config.yaml
color_jitter: 0.2
encoder_conv_stem: false
text_encoder_norm: "layernorm"
precondition_frequency: 50
Rows from block 7 of the image encoder, named by matrix and row number. Each number is 200 + 30 x the weight over its row's rms, rounded and kept within 0 to 999. All counts start at 0.
# f: token mixer depthwise 7x7 conv (encoder.blocks.7.mixer.f.weight, 192x1x7x7, trained with AdamW), a 7x7 kernel
f.13,183,181,158,184,177,158,149,145,171,159,198,186,174,186,168,164,200,226,224,187,184,161,194,230,215,238,194,166,159,182,249,250,231,198,160,177,170,186,214,194,159,170,188,177,170,192,151,175,154
f.14,199,226,247,190,192,181,149,170,201,212,235,183,209,135,154,183,251,251,218,232,193,211,235,247,172,253,203,262,163,209,244,242,233,213,212,182,195,207,181,207,190,186,168,224,197,178,219,176,225
f.15,165,219,174,214,230,230,217,201,221,156,181,208,221,171,215,259,171,158,211,227,171,179,258,208,212,237,251,197,196,199,192,133,214,239,192,232,241,127,154,223,208,194,221,232,193,198,208,224,187
f.16,189,169,210,166,185,152,158,174,216,210,200,199,165,175,217,197,181,253,222,203,201,150,175,204,228,215,195,150,160,181,252,268,193,158,201,163,170,235,221,194,189,223,146,150,211,204,160,175,179
f.17,202,176,185,232,222,262,178,137,160,188,228,229,168,175,200,182,245,221,172,243,217,158,154,207,158,203,171,200,213,245,230,187,204,183,153,250,208,199,214,211,169,243,240,225,223,194,204,188,244
f.18,235,212,174,214,197,196,189,252,223,182,233,172,227,206,231,168,165,208,191,220,240,178,142,178,166,185,216,228,156,176,183,195,139,206,265,151,206,227,246,177,249,252,191,215,169,207,203,209,182
f.19,216,158,220,216,216,224,248,212,253,149,171,172,199,164,255,187,226,204,148,207,170,152,236,175,234,203,172,174,170,168,232,180,151,201,220,230,173,233,157,223,213,207,175,216,187,238,236,184,198
f.20,205,226,239,185,226,263,248,223,234,227,195,201,211,233,192,194,144,113,153,231,205,234,196,141,190,168,232,178,227,245,222,201,183,220,196,225,229,220,205,233,230,219,188,210,190,216,208,223,216
f.21,169,183,206,207,195,155,148,196,212,226,265,194,228,229,225,206,245,232,227,166,221,235,254,187,146,224,204,207,239,239,232,225,248,251,205,143,174,231,190,208,183,179,181,182,181,186,180,195,176
f.22,207,225,215,235,193,221,170,176,234,222,266,197,252,209,175,216,177,152,211,180,187,167,203,184,167,153,244,206,223,226,183,128,153,182,234,205,205,225,266,207,242,212,160,206,206,223,181,195,218
f.23,227,201,175,198,194,174,196,205,150,154,154,165,145,187,209,206,164,233,220,200,163,181,174,195,245,243,222,173,211,167,235,207,232,269,244,233,211,181,184,246,230,206,222,175,149,177,174,206,178
f.24,199,220,225,231,205,227,203,253,216,187,256,149,168,160,247,193,204,144,212,174,182,265,269,199,214,143,175,226,232,203,214,191,221,213,181,240,209,189,249,171,201,232,187,201,204,194,189,182,177
f.25,191,196,213,200,205,180,188,192,254,264,238,196,235,211,239,242,284,284,213,226,206,245,251,209,224,207,212,164,230,211,226,227,207,179,178,171,185,207,167,209,206,190,213,169,184,207,220,194,176
f.26,189,220,198,190,176,213,210,191,189,227,219,256,241,195,222,209,165,219,235,257,235,247,188,169,155,205,194,219,221,165,189,153,149,145,156,193,161,207,194,199,207,181,231,190,248,253,253,211,213
f.27,231,152,199,203,214,194,192,201,234,197,209,170,203,119,193,227,228,140,179,208,205,147,246,234,227,196,182,156,182,202,254,237,194,211,185,202,229,192,244,187,253,216,162,202,220,184,199,158,153
f.28,216,179,190,211,164,160,183,222,193,189,168,159,160,188,172,215,153,171,185,148,212,158,188,237,248,208,152,208,196,226,242,276,235,176,180,151,171,190,246,222,175,175,194,203,193,225,193,172,174
f.29,198,208,191,208,214,190,170,165,206,223,193,210,170,163,243,236,198,236,242,236,231,217,240,250,205,266,250,211,226,219,247,261,266,236,235,183,229,230,205,220,210,199,210,196,230,196,226,179,213
f.30,203,194,210,246,198,131,209,204,218,212,184,204,149,183,225,219,164,249,237,169,225,233,209,189,152,206,161,139,234,200,221,261,221,205,180,208,197,193,249,233,180,193,230,216,234,233,194,147,181
f.31,240,230,242,155,250,196,197,196,213,228,205,187,236,201,212,197,144,201,157,206,151,159,188,143,220,148,163,146,182,212,210,172,191,191,229,206,223,239,240,217,253,207,232,222,227,200,223,219,220
f.32,194,183,232,215,222,226,215,195,245,211,185,223,188,213,157,207,190,160,136,175,165,170,174,170,219,125,136,143,153,176,205,189,143,159,173,190,210,187,193,213,185,165,186,174,215,188,220,183,199
f.33,188,192,216,241,247,182,175,153,177,194,194,151,183,166,201,218,226,201,209,217,221,208,186,172,150,197,221,279,204,226,188,188,178,218,203,234,258,233,166,204,225,245,191,178,157,160,176,154,154
f.34,245,220,225,190,167,206,188,255,228,206,232,216,215,237,239,152,128,183,169,192,225,208,174,175,188,149,203,197,212,161,172,172,134,165,171,237,214,197,234,227,213,221,191,164,213,234,232,181,204
f.35,193,188,181,190,181,210,179,166,241,171,153,145,163,188,212,219,243,185,192,163,224,176,176,274,232,279,216,155,189,235,221,228,250,219,186,176,178,195,208,179,207,163,199,192,191,179,192,155,207
f.36,177,179,155,217,196,206,188,185,161,199,225,198,218,216,234,168,247,166,228,265,190,176,229,202,195,233,232,253,187,173,206,230,243,199,179,186,181,186,199,162,136,187,238,239,189,271,232,194,174
f.37,180,180,191,189,189,209,192,195,192,218,226,216,237,217,222,224,273,270,267,241,213,213,219,247,164,208,243,256,217,214,204,195,238,256,261,214,236,217,180,199,199,211,172,195,173,185,212,208,200
f.38,191,186,223,194,213,182,186,245,190,262,237,162,208,192,248,265,184,192,210,221,216,199,218,161,157,196,166,211,181,228,202,195,222,191,261,188,214,248,251,206,185,248,187,143,205,193,188,139,178
f.39,201,202,213,215,220,183,156,188,210,179,235,207,180,215,190,201,198,215,221,236,233,232,164,211,148,228,281,257,230,175,141,129,155,197,183,186,193,205,165,177,197,231,173,229,239,217,211,176,202
f.40,191,149,217,179,132,201,156,196,230,199,234,192,207,213,190,232,235,204,286,240,172,218,208,210,185,233,199,147,203,191,177,200,216,238,216,189,236,143,132,173,203,197,194,205,186,190,186,172,168
f.41,197,175,172,172,145,169,172,214,187,175,163,146,161,206,208,172,133,128,159,198,176,194,169,157,203,183,183,177,201,196,169,173,193,173,198,175,154,204,168,164,171,192,165,150,202,213,167,198,190
f.42,190,224,178,206,211,171,195,198,153,162,203,153,160,200,166,167,177,171,151,169,168,172,204,253,216,231,227,206,231,204,285,222,254,257,249,188,199,212,227,210,176,204,191,173,194,224,178,216,196
f.43,202,180,205,240,160,239,216,180,210,219,168,187,170,177,173,188,183,195,207,168,194,210,197,186,196,226,165,180,237,242,189,142,172,225,229,242,184,148,97,170,215,198,192,220,204,148,168,225,191
f.44,180,161,188,243,201,219,226,147,213,188,197,167,149,187,178,153,213,200,228,147,193,155,170,171,200,200,192,163,170,189,253,249,222,210,217,176,232,223,249,259,182,218,208,160,194,225,211,158,179
f.45,174,166,183,168,170,186,163,231,183,146,209,194,201,172,163,190,141,147,177,193,198,151,218,169,175,228,240,177,217,237,225,230,256,225,228,196,180,183,262,233,208,220,206,186,220,249,191,206,170
f.46,152,197,237,229,181,241,214,166,218,237,244,180,215,194,166,237,246,162,226,178,231,213,183,210,177,153,157,186,182,217,216,173,130,146,206,201,232,171,187,220,196,238,245,204,197,192,179,249,190
f.47,215,236,195,197,198,214,182,190,197,207,179,177,220,236,235,222,180,145,195,227,196,164,183,136,202,187,206,155,201,235,127,134,185,208,159,245,256,223,171,207,201,252,241,215,231,198,199,210,187
f.48,164,209,169,221,191,177,190,154,181,203,249,240,195,219,179,195,214,237,273,203,199,258,222,239,161,247,238,243,214,220,219,233,232,155,177,218,185,192,182,177,174,132,206,216,219,207,224,219,205
f.49,141,145,203,166,206,162,168,164,179,199,209,186,190,205,220,210,219,225,213,198,204,180,191,257,210,228,179,214,193,234,250,261,228,232,150,174,197,193,210,183,212,193,186,130,143,157,183,211,163
f.50,207,196,201,191,152,196,190,178,202,183,148,166,214,196,211,204,204,239,249,179,186,152,194,217,229,246,147,165,193,169,213,206,164,153,194,199,168,176,145,155,195,212,170,198,168,134,143,167,190
f.51,180,198,228,173,187,210,189,171,176,170,165,161,188,175,163,162,175,195,175,171,199,208,213,210,234,206,236,230,228,214,249,234,254,217,254,228,222,214,253,205,215,236,243,249,257,247,214,207,226
f.52,190,218,204,250,166,216,205,187,210,217,244,236,226,229,252,225,150,182,184,196,254,202,175,147,157,143,208,254,198,212,177,205,162,189,215,237,203,201,222,243,188,240,187,229,228,192,240,192,246
f.53,180,199,220,237,248,218,173,180,218,238,263,194,215,198,224,178,153,179,159,152,183,195,144,130,194,157,140,164,209,172,212,213,151,191,217,215,170,195,225,188,196,189,177,200,217,237,230,190,204
f.54,241,185,220,238,191,220,185,200,210,199,224,238,229,235,184,208,146,181,232,219,182,171,206,161,179,171,240,198,210,225,171,127,162,190,174,185,248,190,150,235,168,173,245,250,194,170,182,175,165
f.55,175,163,252,265,213,160,218,179,219,166,215,155,220,182,224,147,203,255,183,199,250,231,215,191,153,183,222,188,236,227,208,190,187,228,185,209,218,161,219,245,194,199,160,232,229,169,164,176,224
f.56,216,173,197,229,186,186,185,195,193,195,159,225,159,194,199,201,205,165,180,218,219,180,174,226,228,180,230,159,185,220,222,269,234,225,184,199,204,254,292,234,164,205,152,169,211,259,212,171,208
f.57,173,267,176,211,180,160,179,157,201,206,240,177,190,217,194,179,200,224,252,193,169,199,227,244,153,234,154,218,124,203,248,161,235,205,215,186,211,170,199,165,197,190,176,194,210,231,222,161,227
f.58,178,219,195,149,195,234,266,248,219,180,154,205,233,248,185,206,145,155,194,226,189,181,209,185,187,224,179,178,167,137,218,212,150,196,194,187,175,172,209,154,201,174,248,188,170,163,188,175,194
f.59,212,203,187,214,180,249,236,238,216,218,133,188,227,199,170,194,145,129,162,176,203,206,226,170,203,171,166,219,242,236,173,165,216,232,201,223,249,214,206,234,233,235,242,240,229,200,200,190,210
f.60,173,212,247,211,150,230,209,241,170,198,210,226,153,192,223,208,178,170,203,180,166,235,231,139,155,179,203,248,249,257,196,188,217,220,216,202,251,178,190,233,161,216,197,237,191,231,187,168,165
f.61,222,180,221,196,168,206,207,159,189,211,202,165,227,199,190,152,164,175,149,216,165,225,154,169,212,157,148,192,206,210,191,131,161,155,164,185,186,202,155,143,174,204,192,184,163,151,211,192,180
f.62,197,185,184,259,232,203,219,166,151,214,206,238,184,205,196,168,200,196,208,181,176,175,175,209,207,193,213,200,152,152,131,173,162,199,176,182,148,131,160,139,190,209,172,175,195,153,209,212,186
f.63,247,245,205,204,188,222,213,213,196,218,204,235,197,226,219,205,232,228,213,243,202,231,238,233,188,275,244,225,209,201,216,246,271,224,231,226,191,208,226,215,245,249,244,230,222,170,233,202,213
f.64,175,179,194,181,186,171,178,190,201,215,216,191,159,205,214,252,240,222,261,240,205,243,235,262,183,267,245,238,239,244,207,210,217,232,252,221,189,192,193,171,184,225,219,180,219,178,163,207,215
f.65,201,174,189,140,198,181,162,183,222,165,142,150,176,173,195,157,223,229,227,230,196,145,145,258,223,237,201,174,197,187,179,228,216,176,194,217,214,215,174,179,170,179,171,172,200,169,163,152,194
f.66,199,217,228,201,176,206,234,236,249,206,223,163,215,245,230,211,216,182,156,227,242,194,174,158,213,170,204,237,169,215,111,160,184,211,236,237,184,149,185,185,239,238,193,201,169,211,230,206,215
f.67,149,178,197,224,186,189,200,253,169,219,265,167,245,254,175,255,218,202,190,191,191,181,214,211,178,155,225,172,217,176,185,160,206,181,214,227,229,224,214,275,226,176,204,196,225,213,214,143,183
f.68,210,180,228,204,222,177,264,239,188,238,200,195,236,245,203,199,187,178,201,197,219,215,236,146,139,208,219,247,186,205,212,181,147,193,173,200,184,224,239,215,232,272,175,198,228,244,178,248,213
f.69,211,166,176,207,200,240,196,188,178,219,189,227,165,167,153,158,235,247,150,183,163,174,149,213,190,235,171,178,214,203,218,195,273,213,179,222,181,160,262,194,162,177,222,180,190,205,171,216,242
f.70,212,248,179,167,209,188,224,224,248,189,179,217,239,232,183,230,178,171,147,204,201,232,152,139,208,152,199,207,208,137,180,234,237,219,177,176,172,201,242,238,153,186,233,173,203,235,216,204,207
f.71,193,190,223,219,236,258,197,197,220,235,217,186,226,230,221,166,147,186,130,228,201,213,213,158,227,122,202,186,251,240,214,171,206,245,198,212,225,203,206,235,226,208,204,197,246,245,208,173,186
f.72,165,172,198,236,185,226,204,200,188,147,216,167,201,240,197,189,160,148,187,243,235,155,146,202,232,233,206,206,210,159,180,229,188,176,219,180,174,162,223,223,170,184,268,223,249,247,204,199,223
f.73,163,158,164,210,180,175,182,156,181,168,191,154,148,169,221,206,219,245,177,245,205,270,259,244,196,238,236,264,199,192,215,225,214,196,228,187,173,209,207,189,180,190,197,166,176,206,174,181,205
f.74,200,174,214,234,166,205,158,233,173,202,226,175,201,226,230,248,220,189,185,195,179,241,207,140,244,140,176,153,155,160,191,140,166,194,170,221,212,232,192,187,166,204,212,223,203,221,209,190,258
f.75,167,191,186,209,195,208,231,228,225,247,242,233,212,238,186,175,180,170,162,190,246,193,218,132,224,109,154,174,187,170,186,144,166,171,217,182,221,238,196,222,199,210,178,217,205,187,195,180,187
f.76,179,176,196,202,196,208,159,167,205,209,153,163,157,207,247,229,228,187,238,245,228,253,251,223,171,270,258,236,213,212,189,231,204,210,202,230,180,202,195,160,159,177,200,198,217,180,162,190,165
f.77,175,174,248,227,164,203,164,166,236,230,198,236,216,168,236,214,223,190,186,210,215,223,248,222,175,154,176,176,254,224,204,150,124,159,206,213,244,186,169,220,170,185,164,182,200,206,223,170,213
f.78,220,185,184,196,165,228,192,174,198,214,137,161,208,178,244,245,252,180,161,164,178,233,237,241,204,215,187,181,160,196,171,195,165,170,219,229,202,198,175,184,136,158,228,168,200,242,240,200,168
f.79,184,217,197,223,207,186,219,164,183,204,227,179,185,172,142,197,252,255,172,186,175,136,156,245,240,203,155,147,165,210,192,226,222,175,158,143,202,173,168,177,196,230,212,185,170,197,175,186,199
f.80,231,161,190,234,202,176,256,183,194,207,225,169,246,179,178,177,185,229,208,187,246,202,151,253,190,194,194,227,156,178,164,176,205,187,204,210,178,157,233,224,213,127,224,220,174,160,228,238,155
f.81,175,209,217,210,240,204,211,222,199,165,222,242,228,216,210,166,180,175,245,212,252,156,139,152,191,254,222,195,143,176,169,254,226,189,202,189,217,241,198,170,213,184,194,190,237,235,163,193,239
f.82,182,198,231,238,233,254,258,152,233,205,237,194,213,186,191,181,193,192,174,173,187,239,224,156,225,155,240,244,167,177,171,160,142,209,222,195,188,188,182,165,199,178,184,262,220,224,227,217,211
f.83,192,196,189,194,155,178,196,220,195,244,232,232,176,214,199,219,233,259,210,174,166,154,176,201,165,188,148,152,185,222,199,205,243,183,185,228,258,242,161,212,212,249,226,272,223,220,204,210,192
f.84,161,185,180,186,162,210,214,202,195,206,224,205,159,178,199,229,201,177,174,179,218,244,276,186,198,212,256,223,217,219,240,230,206,229,231,138,218,234,272,181,205,150,197,181,223,241,202,170,170
f.85,174,227,157,184,211,116,161,225,232,174,176,172,195,166,181,215,229,211,224,188,221,194,240,220,150,268,250,264,162,219,198,213,197,214,173,189,199,161,155,195,206,166,194,197,187,206,214,210,211
f.86,214,227,242,213,183,185,151,188,179,184,184,219,217,158,168,169,178,166,201,227,236,223,148,202,259,226,244,202,188,209,224,254,218,190,182,256,209,166,163,165,207,153,186,235,245,151,190,203,181
f.87,183,164,243,230,175,235,143,223,261,219,236,192,211,185,158,162,167,154,181,197,232,188,250,191,257,150,186,198,242,193,189,163,192,214,225,228,218,171,226,160,214,205,196,206,239,213,235,189,214
f.88,180,166,218,269,239,190,228,214,164,192,223,200,243,181,156,185,195,221,179,210,207,213,267,162,172,242,265,186,194,239,233,150,152,221,214,234,191,214,216,193,159,203,211,172,208,197,161,219,211
f.89,237,205,190,222,160,223,157,183,150,150,148,160,185,179,188,202,166,189,143,210,125,184,212,223,225,166,163,181,258,222,266,177,207,196,192,190,206,234,205,183,208,207,236,212,202,207,217,227,194
f.90,219,184,156,209,195,174,215,141,161,197,224,198,187,161,210,199,242,264,228,193,250,223,209,266,184,195,193,196,189,212,231,225,184,210,189,176,145,215,275,168,200,165,243,201,164,206,181,214,229
f.91,182,177,211,172,176,245,226,198,190,194,234,252,175,203,218,214,255,234,204,217,243,228,182,216,169,241,223,206,248,233,262,239,236,248,199,246,222,234,245,199,175,229,171,191,207,187,184,178,160
f.92,195,204,204,168,187,197,221,260,226,211,167,149,205,176,233,174,178,196,205,178,175,202,220,220,272,206,168,250,180,166,190,185,225,171,224,167,178,154,139,219,168,178,209,218,204,139,160,156,194
f.93,189,229,198,242,205,202,204,231,234,253,192,219,210,171,227,208,201,242,178,230,230,213,241,241,170,215,150,231,215,185,215,167,204,190,178,151,145,184,157,154,183,237,175,207,204,155,177,225,267
f.94,170,210,156,154,222,195,229,188,195,186,204,203,234,188,229,256,229,213,226,202,199,217,235,258,176,237,193,167,233,234,214,222,275,197,214,250,222,219,255,211,218,214,257,212,225,183,209,214,156
f.95,143,201,160,150,201,182,137,243,221,192,194,206,206,189,188,186,190,230,248,204,216,226,236,159,155,225,191,198,194,200,207,246,225,198,165,179,239,168,209,208,150,170,210,200,234,152,159,138,190
f.96,184,191,180,185,196,190,144,243,183,259,227,248,226,163,242,233,226,217,221,209,228,206,178,149,227,151,162,174,197,194,164,173,157,168,178,185,231,236,253,198,220,239,202,182,212,188,204,214,248
f.97,147,188,241,197,183,151,196,176,225,208,259,204,168,159,218,208,189,207,175,169,227,238,213,168,207,154,143,158,184,156,214,177,166,193,162,188,202,230,170,246,218,227,221,246,199,181,240,198,237
f.98,152,214,200,223,191,223,151,237,174,198,222,154,155,145,193,208,224,174,185,186,180,197,162,236,200,142,218,161,248,212,214,207,211,225,254,255,215,178,207,230,256,239,229,212,168,197,197,201,179
f.99,227,213,247,203,202,183,198,190,215,219,224,198,204,157,208,177,236,252,194,205,180,214,202,288,201,258,255,256,238,208,249,248,224,212,246,203,184,193,246,167,183,185,185,190,178,229,199,187,194
f.100,172,226,193,183,164,228,231,204,233,212,186,169,159,165,189,219,181,153,151,242,196,240,204,186,202,170,198,233,173,213,179,145,133,207,237,200,192,189,220,247,254,210,247,169,190,165,239,206,228
f.101,212,210,172,163,182,205,145,167,205,174,176,167,189,197,183,206,239,238,235,161,151,210,225,260,229,222,172,154,222,175,224,257,178,153,172,206,169,214,253,181,150,214,206,184,198,181,182,181,229
f.102,183,208,167,148,162,155,194,168,167,206,168,159,198,201,175,223,229,229,188,206,236,203,184,194,211,241,224,239,185,184,194,258,252,235,203,142,139,187,241,238,208,172,180,164,181,222,191,173,176
f.103,191,175,205,243,241,234,230,204,190,178,244,224,216,167,201,171,145,191,233,230,195,192,203,144,232,159,235,222,180,214,178,190,143,196,162,232,178,209,226,164,148,150,222,255,231,213,209,182,184
f.104,245,188,193,136,201,202,225,172,198,216,214,140,168,213,254,216,162,181,174,224,187,239,242,202,206,185,178,193,210,220,174,193,156,165,207,247,198,195,252,224,235,232,173,230,222,196,264,244,218
f.105,215,218,176,213,212,223,196,197,224,217,174,226,163,215,190,180,137,133,165,202,163,180,209,138,196,166,208,150,227,158,176,172,193,209,204,177,243,264,227,249,239,211,228,221,235,218,221,192,179
f.106,221,155,229,228,248,209,214,178,149,223,204,216,234,221,231,202,187,158,192,217,225,198,205,170,229,209,191,181,170,155,132,136,149,192,196,221,212,201,180,172,232,191,230,189,211,261,230,238,235
f.107,218,147,144,225,208,193,224,190,143,131,166,158,219,195,204,145,150,211,172,193,209,200,218,221,183,215,162,188,220,170,202,261,232,179,198,199,176,213,230,166,217,249,222,205,228,236,189,206,232
f.108,219,257,245,216,156,157,185,191,205,268,190,155,194,198,182,186,208,228,150,158,206,224,161,207,189,228,200,221,171,224,200,217,270,225,240,200,165,192,212,253,222,175,185,219,166,184,199,167,173
f.109,184,174,226,215,218,220,208,222,225,199,225,172,210,186,240,204,189,131,178,211,150,223,209,156,192,193,183,191,194,168,167,154,178,241,249,216,212,191,239,218,259,246,136,188,178,242,235,235,222
f.110,217,236,171,186,190,241,207,215,174,122,138,170,178,208,200,169,195,192,206,174,206,209,210,273,265,212,213,219,185,200,208,217,202,168,181,152,171,212,228,213,153,160,170,187,183,212,210,141,192
f.111,180,196,220,236,233,175,180,204,227,230,193,211,263,178,179,149,186,218,210,255,190,170,237,167,173,212,254,217,160,180,166,213,199,202,147,221,209,222,230,179,164,165,239,252,230,197,234,220,240
f.112,165,194,174,178,227,216,144,229,189,176,224,220,260,177,246,170,216,250,267,207,164,203,165,198,194,205,217,180,193,183,232,227,177,183,141,173,185,161,170,167,207,211,237,172,199,137,195,209,189
f.113,167,195,174,248,251,231,168,229,168,170,245,264,235,202,168,196,190,176,203,198,146,165,155,210,161,201,143,180,160,185,223,198,202,182,158,230,173,163,218,228,206,179,181,221,196,153,206,196,193
f.114,180,162,196,184,150,170,239,169,183,176,166,152,184,182,192,175,156,207,162,149,201,175,157,175,214,169,151,206,199,218,180,187,141,163,226,202,198,166,142,178,203,207,233,203,186,161,160,186,243
f.115,152,179,168,212,235,208,232,188,194,247,221,219,223,259,167,260,232,162,173,222,167,206,235,170,153,162,211,188,169,166,216,199,246,174,178,216,205,176,261,196,188,246,206,219,231,208,169,183,212
f.116,179,123,203,204,233,188,198,198,187,156,251,204,187,175,245,209,172,269,218,230,196,245,205,232,213,240,169,167,234,209,228,215,170,152,167,224,204,232,221,165,164,236,173,220,229,204,188,180,217
f.117,210,178,147,140,172,188,189,195,184,140,118,146,171,207,194,195,135,114,152,206,179,195,215,166,210,215,223,180,206,210,209,171,215,211,182,187,207,192,179,196,192,178,218,217,182,180,188,189,210
f.118,233,223,246,253,176,250,173,205,202,204,223,206,194,191,200,220,201,132,139,191,234,193,233,126,217,172,147,201,202,216,177,164,200,213,224,244,215,215,205,194,173,219,225,164,176,226,185,250,214
f.119,203,222,236,238,236,205,225,247,204,216,262,263,228,220,213,235,244,246,231,251,228,229,244,221,192,223,218,210,221,207,250,217,202,204,202,227,249,222,212,178,196,167,211,213,170,169,160,181,175
f.120,219,246,239,206,222,237,197,192,204,175,227,210,199,243,224,241,201,154,241,217,223,220,241,173,230,240,224,192,224,193,177,146,185,217,156,216,154,179,137,161,196,180,253,210,217,204,188,149,173
f.121,159,173,204,252,197,190,204,229,234,238,191,218,174,159,216,205,244,163,185,235,140,182,248,216,209,223,202,201,168,163,209,186,174,214,244,217,188,168,153,246,266,172,211,180,206,211,178,256,197
f.122,158,247,214,211,231,266,164,202,214,181,175,225,260,251,192,217,203,165,227,224,191,221,167,232,233,214,199,202,225,236,207,149,188,221,194,215,232,197,141,220,177,157,166,153,179,204,199,167,177
f.123,195,186,177,170,183,205,201,194,232,222,246,200,220,204,213,228,208,239,250,239,177,215,194,208,253,251,204,210,212,211,170,160,184,156,206,200,175,148,166,167,155,157,246,220,147,136,211,167,215
f.124,232,233,206,225,180,247,199,252,216,132,175,194,174,190,161,225,140,191,152,213,182,146,191,205,198,155,185,186,193,183,149,141,180,178,176,199,187,199,153,172,222,196,192,220,194,157,171,229,191
f.125,181,210,145,130,152,168,222,219,196,162,201,239,206,193,174,156,226,256,212,238,222,205,206,179,243,238,205,247,191,184,194,218,188,229,194,156,194,144,220,168,234,186,214,222,172,159,178,185,178
f.126,211,204,227,243,228,228,199,223,208,225,247,223,226,230,209,205,243,233,252,241,219,241,253,244,205,238,243,230,242,236,235,241,247,234,209,228,208,229,228,212,211,220,225,218,207,208,231,232,211
f.127,211,218,244,196,152,215,212,186,175,182,152,161,160,181,178,226,234,236,173,184,167,233,210,250,213,223,185,249,236,178,178,224,227,242,243,224,179,180,143,209,215,219,174,210,196,196,209,246,260
f.128,197,219,241,225,184,213,166,204,186,156,185,220,216,222,174,192,150,187,183,209,188,143,152,196,256,170,143,183,195,182,217,214,173,159,139,163,184,249,267,217,182,187,191,167,177,221,189,190,173
f.129,213,195,219,190,215,205,182,163,190,222,184,227,200,165,191,201,237,266,261,246,223,221,225,254,182,262,214,243,160,195,225,256,247,177,221,153,176,170,183,184,178,203,166,195,170,175,189,205,187
f.130,196,205,171,213,181,183,175,232,213,149,165,183,211,178,249,204,206,158,173,177,231,253,240,145,205,191,202,142,245,208,154,201,187,196,222,272,224,231,232,184,212,219,234,231,212,166,233,227,196
f.131,213,256,211,168,170,217,201,269,237,199,146,192,224,193,191,191,196,139,141,191,224,212,206,170,192,151,172,187,202,228,214,164,172,199,205,241,225,212,187,230,230,195,245,206,247,196,232,252,223
f.132,152,151,188,224,192,161,171,151,179,187,246,195,150,163,209,216,247,263,217,219,184,224,209,238,214,207,243,213,156,159,186,245,222,200,196,226,164,196,241,193,191,223,168,181,234,237,227,198,207
f.133,165,178,174,210,183,136,173,207,187,197,195,192,196,162,169,191,210,261,234,218,244,189,199,231,219,239,260,259,189,185,182,212,249,262,231,193,159,194,204,201,195,161,159,225,179,172,177,175,178
f.134,156,172,225,211,223,209,146,224,161,172,226,219,160,167,243,220,171,227,173,191,196,261,219,211,177,162,223,233,236,207,180,232,205,213,250,232,248,213,171,150,150,172,207,159,198,181,188,193,193
f.135,167,197,165,194,176,200,230,181,176,209,229,169,196,210,174,152,189,185,157,182,188,149,167,215,206,164,172,163,187,206,160,154,125,176,165,193,199,164,133,177,198,169,220,213,206,163,158,159,186
f.136,208,232,216,237,235,234,171,192,215,233,182,174,219,196,205,209,203,193,179,213,242,146,253,158,197,154,226,188,170,215,171,184,141,183,190,232,245,179,223,169,172,179,252,240,214,269,228,197,208
f.137,209,204,198,207,191,176,171,243,233,189,265,206,242,204,184,224,169,213,240,206,222,187,149,109,237,232,213,182,210,174,154,170,209,233,216,180,170,181,201,228,233,246,190,166,224,235,233,216,192
f.138,188,190,181,172,217,223,191,164,220,183,179,194,194,231,193,213,172,129,178,229,204,164,143,178,211,135,210,202,166,151,178,149,160,140,171,178,158,184,166,154,174,216,228,212,194,208,206,181,175
f.139,221,189,223,201,191,204,179,219,167,230,152,195,178,200,159,149,211,215,184,168,181,151,156,215,231,191,164,221,156,178,265,268,176,229,160,153,160,199,183,182,181,184,189,211,169,170,245,185,202
f.140,201,185,196,163,211,174,167,216,224,212,157,206,205,206,223,189,228,201,180,224,178,162,163,167,247,201,180,152,192,186,205,140,149,204,191,186,249,205,122,163,196,211,185,228,225,123,224,207,170
f.141,216,231,167,162,160,207,271,233,205,158,139,147,194,184,186,213,155,200,183,200,190,156,152,195,194,248,213,250,188,183,213,211,259,218,207,190,217,174,179,153,209,222,210,205,216,176,188,223,237
f.142,146,249,197,191,216,172,228,185,229,169,168,247,205,215,176,171,132,189,238,174,167,149,171,164,174,192,190,188,148,182,187,220,246,207,186,202,236,179,216,215,189,213,188,217,154,246,243,236,209
f.143,257,232,185,167,162,175,231,209,244,173,179,141,205,211,223,254,220,142,167,192,157,197,210,210,221,235,200,237,254,178,213,196,182,206,226,242,172,188,172,171,226,177,213,176,234,237,225,228,186
f.144,205,225,178,233,234,197,236,253,220,185,189,237,198,178,233,255,223,156,161,168,171,201,220,236,199,127,189,148,205,202,197,200,146,136,164,211,180,198,219,175,203,178,232,203,199,227,186,238,220
f.145,220,185,216,159,162,171,225,174,164,146,131,226,168,220,221,183,226,143,161,184,194,184,157,193,179,230,238,232,235,245,208,162,172,209,213,204,246,212,204,214,209,238,154,230,179,214,199,173,203
f.146,207,207,172,222,220,243,219,227,190,206,156,166,170,209,203,195,197,210,233,171,249,217,188,192,241,194,194,196,178,154,181,147,181,200,246,260,204,170,147,198,192,174,246,271,169,163,190,235,237
f.147,213,172,186,213,167,178,180,199,236,207,168,218,195,247,186,206,231,152,185,233,176,161,205,254,235,185,182,176,155,219,243,242,205,149,210,160,166,154,237,252,188,196,223,203,218,179,219,150,162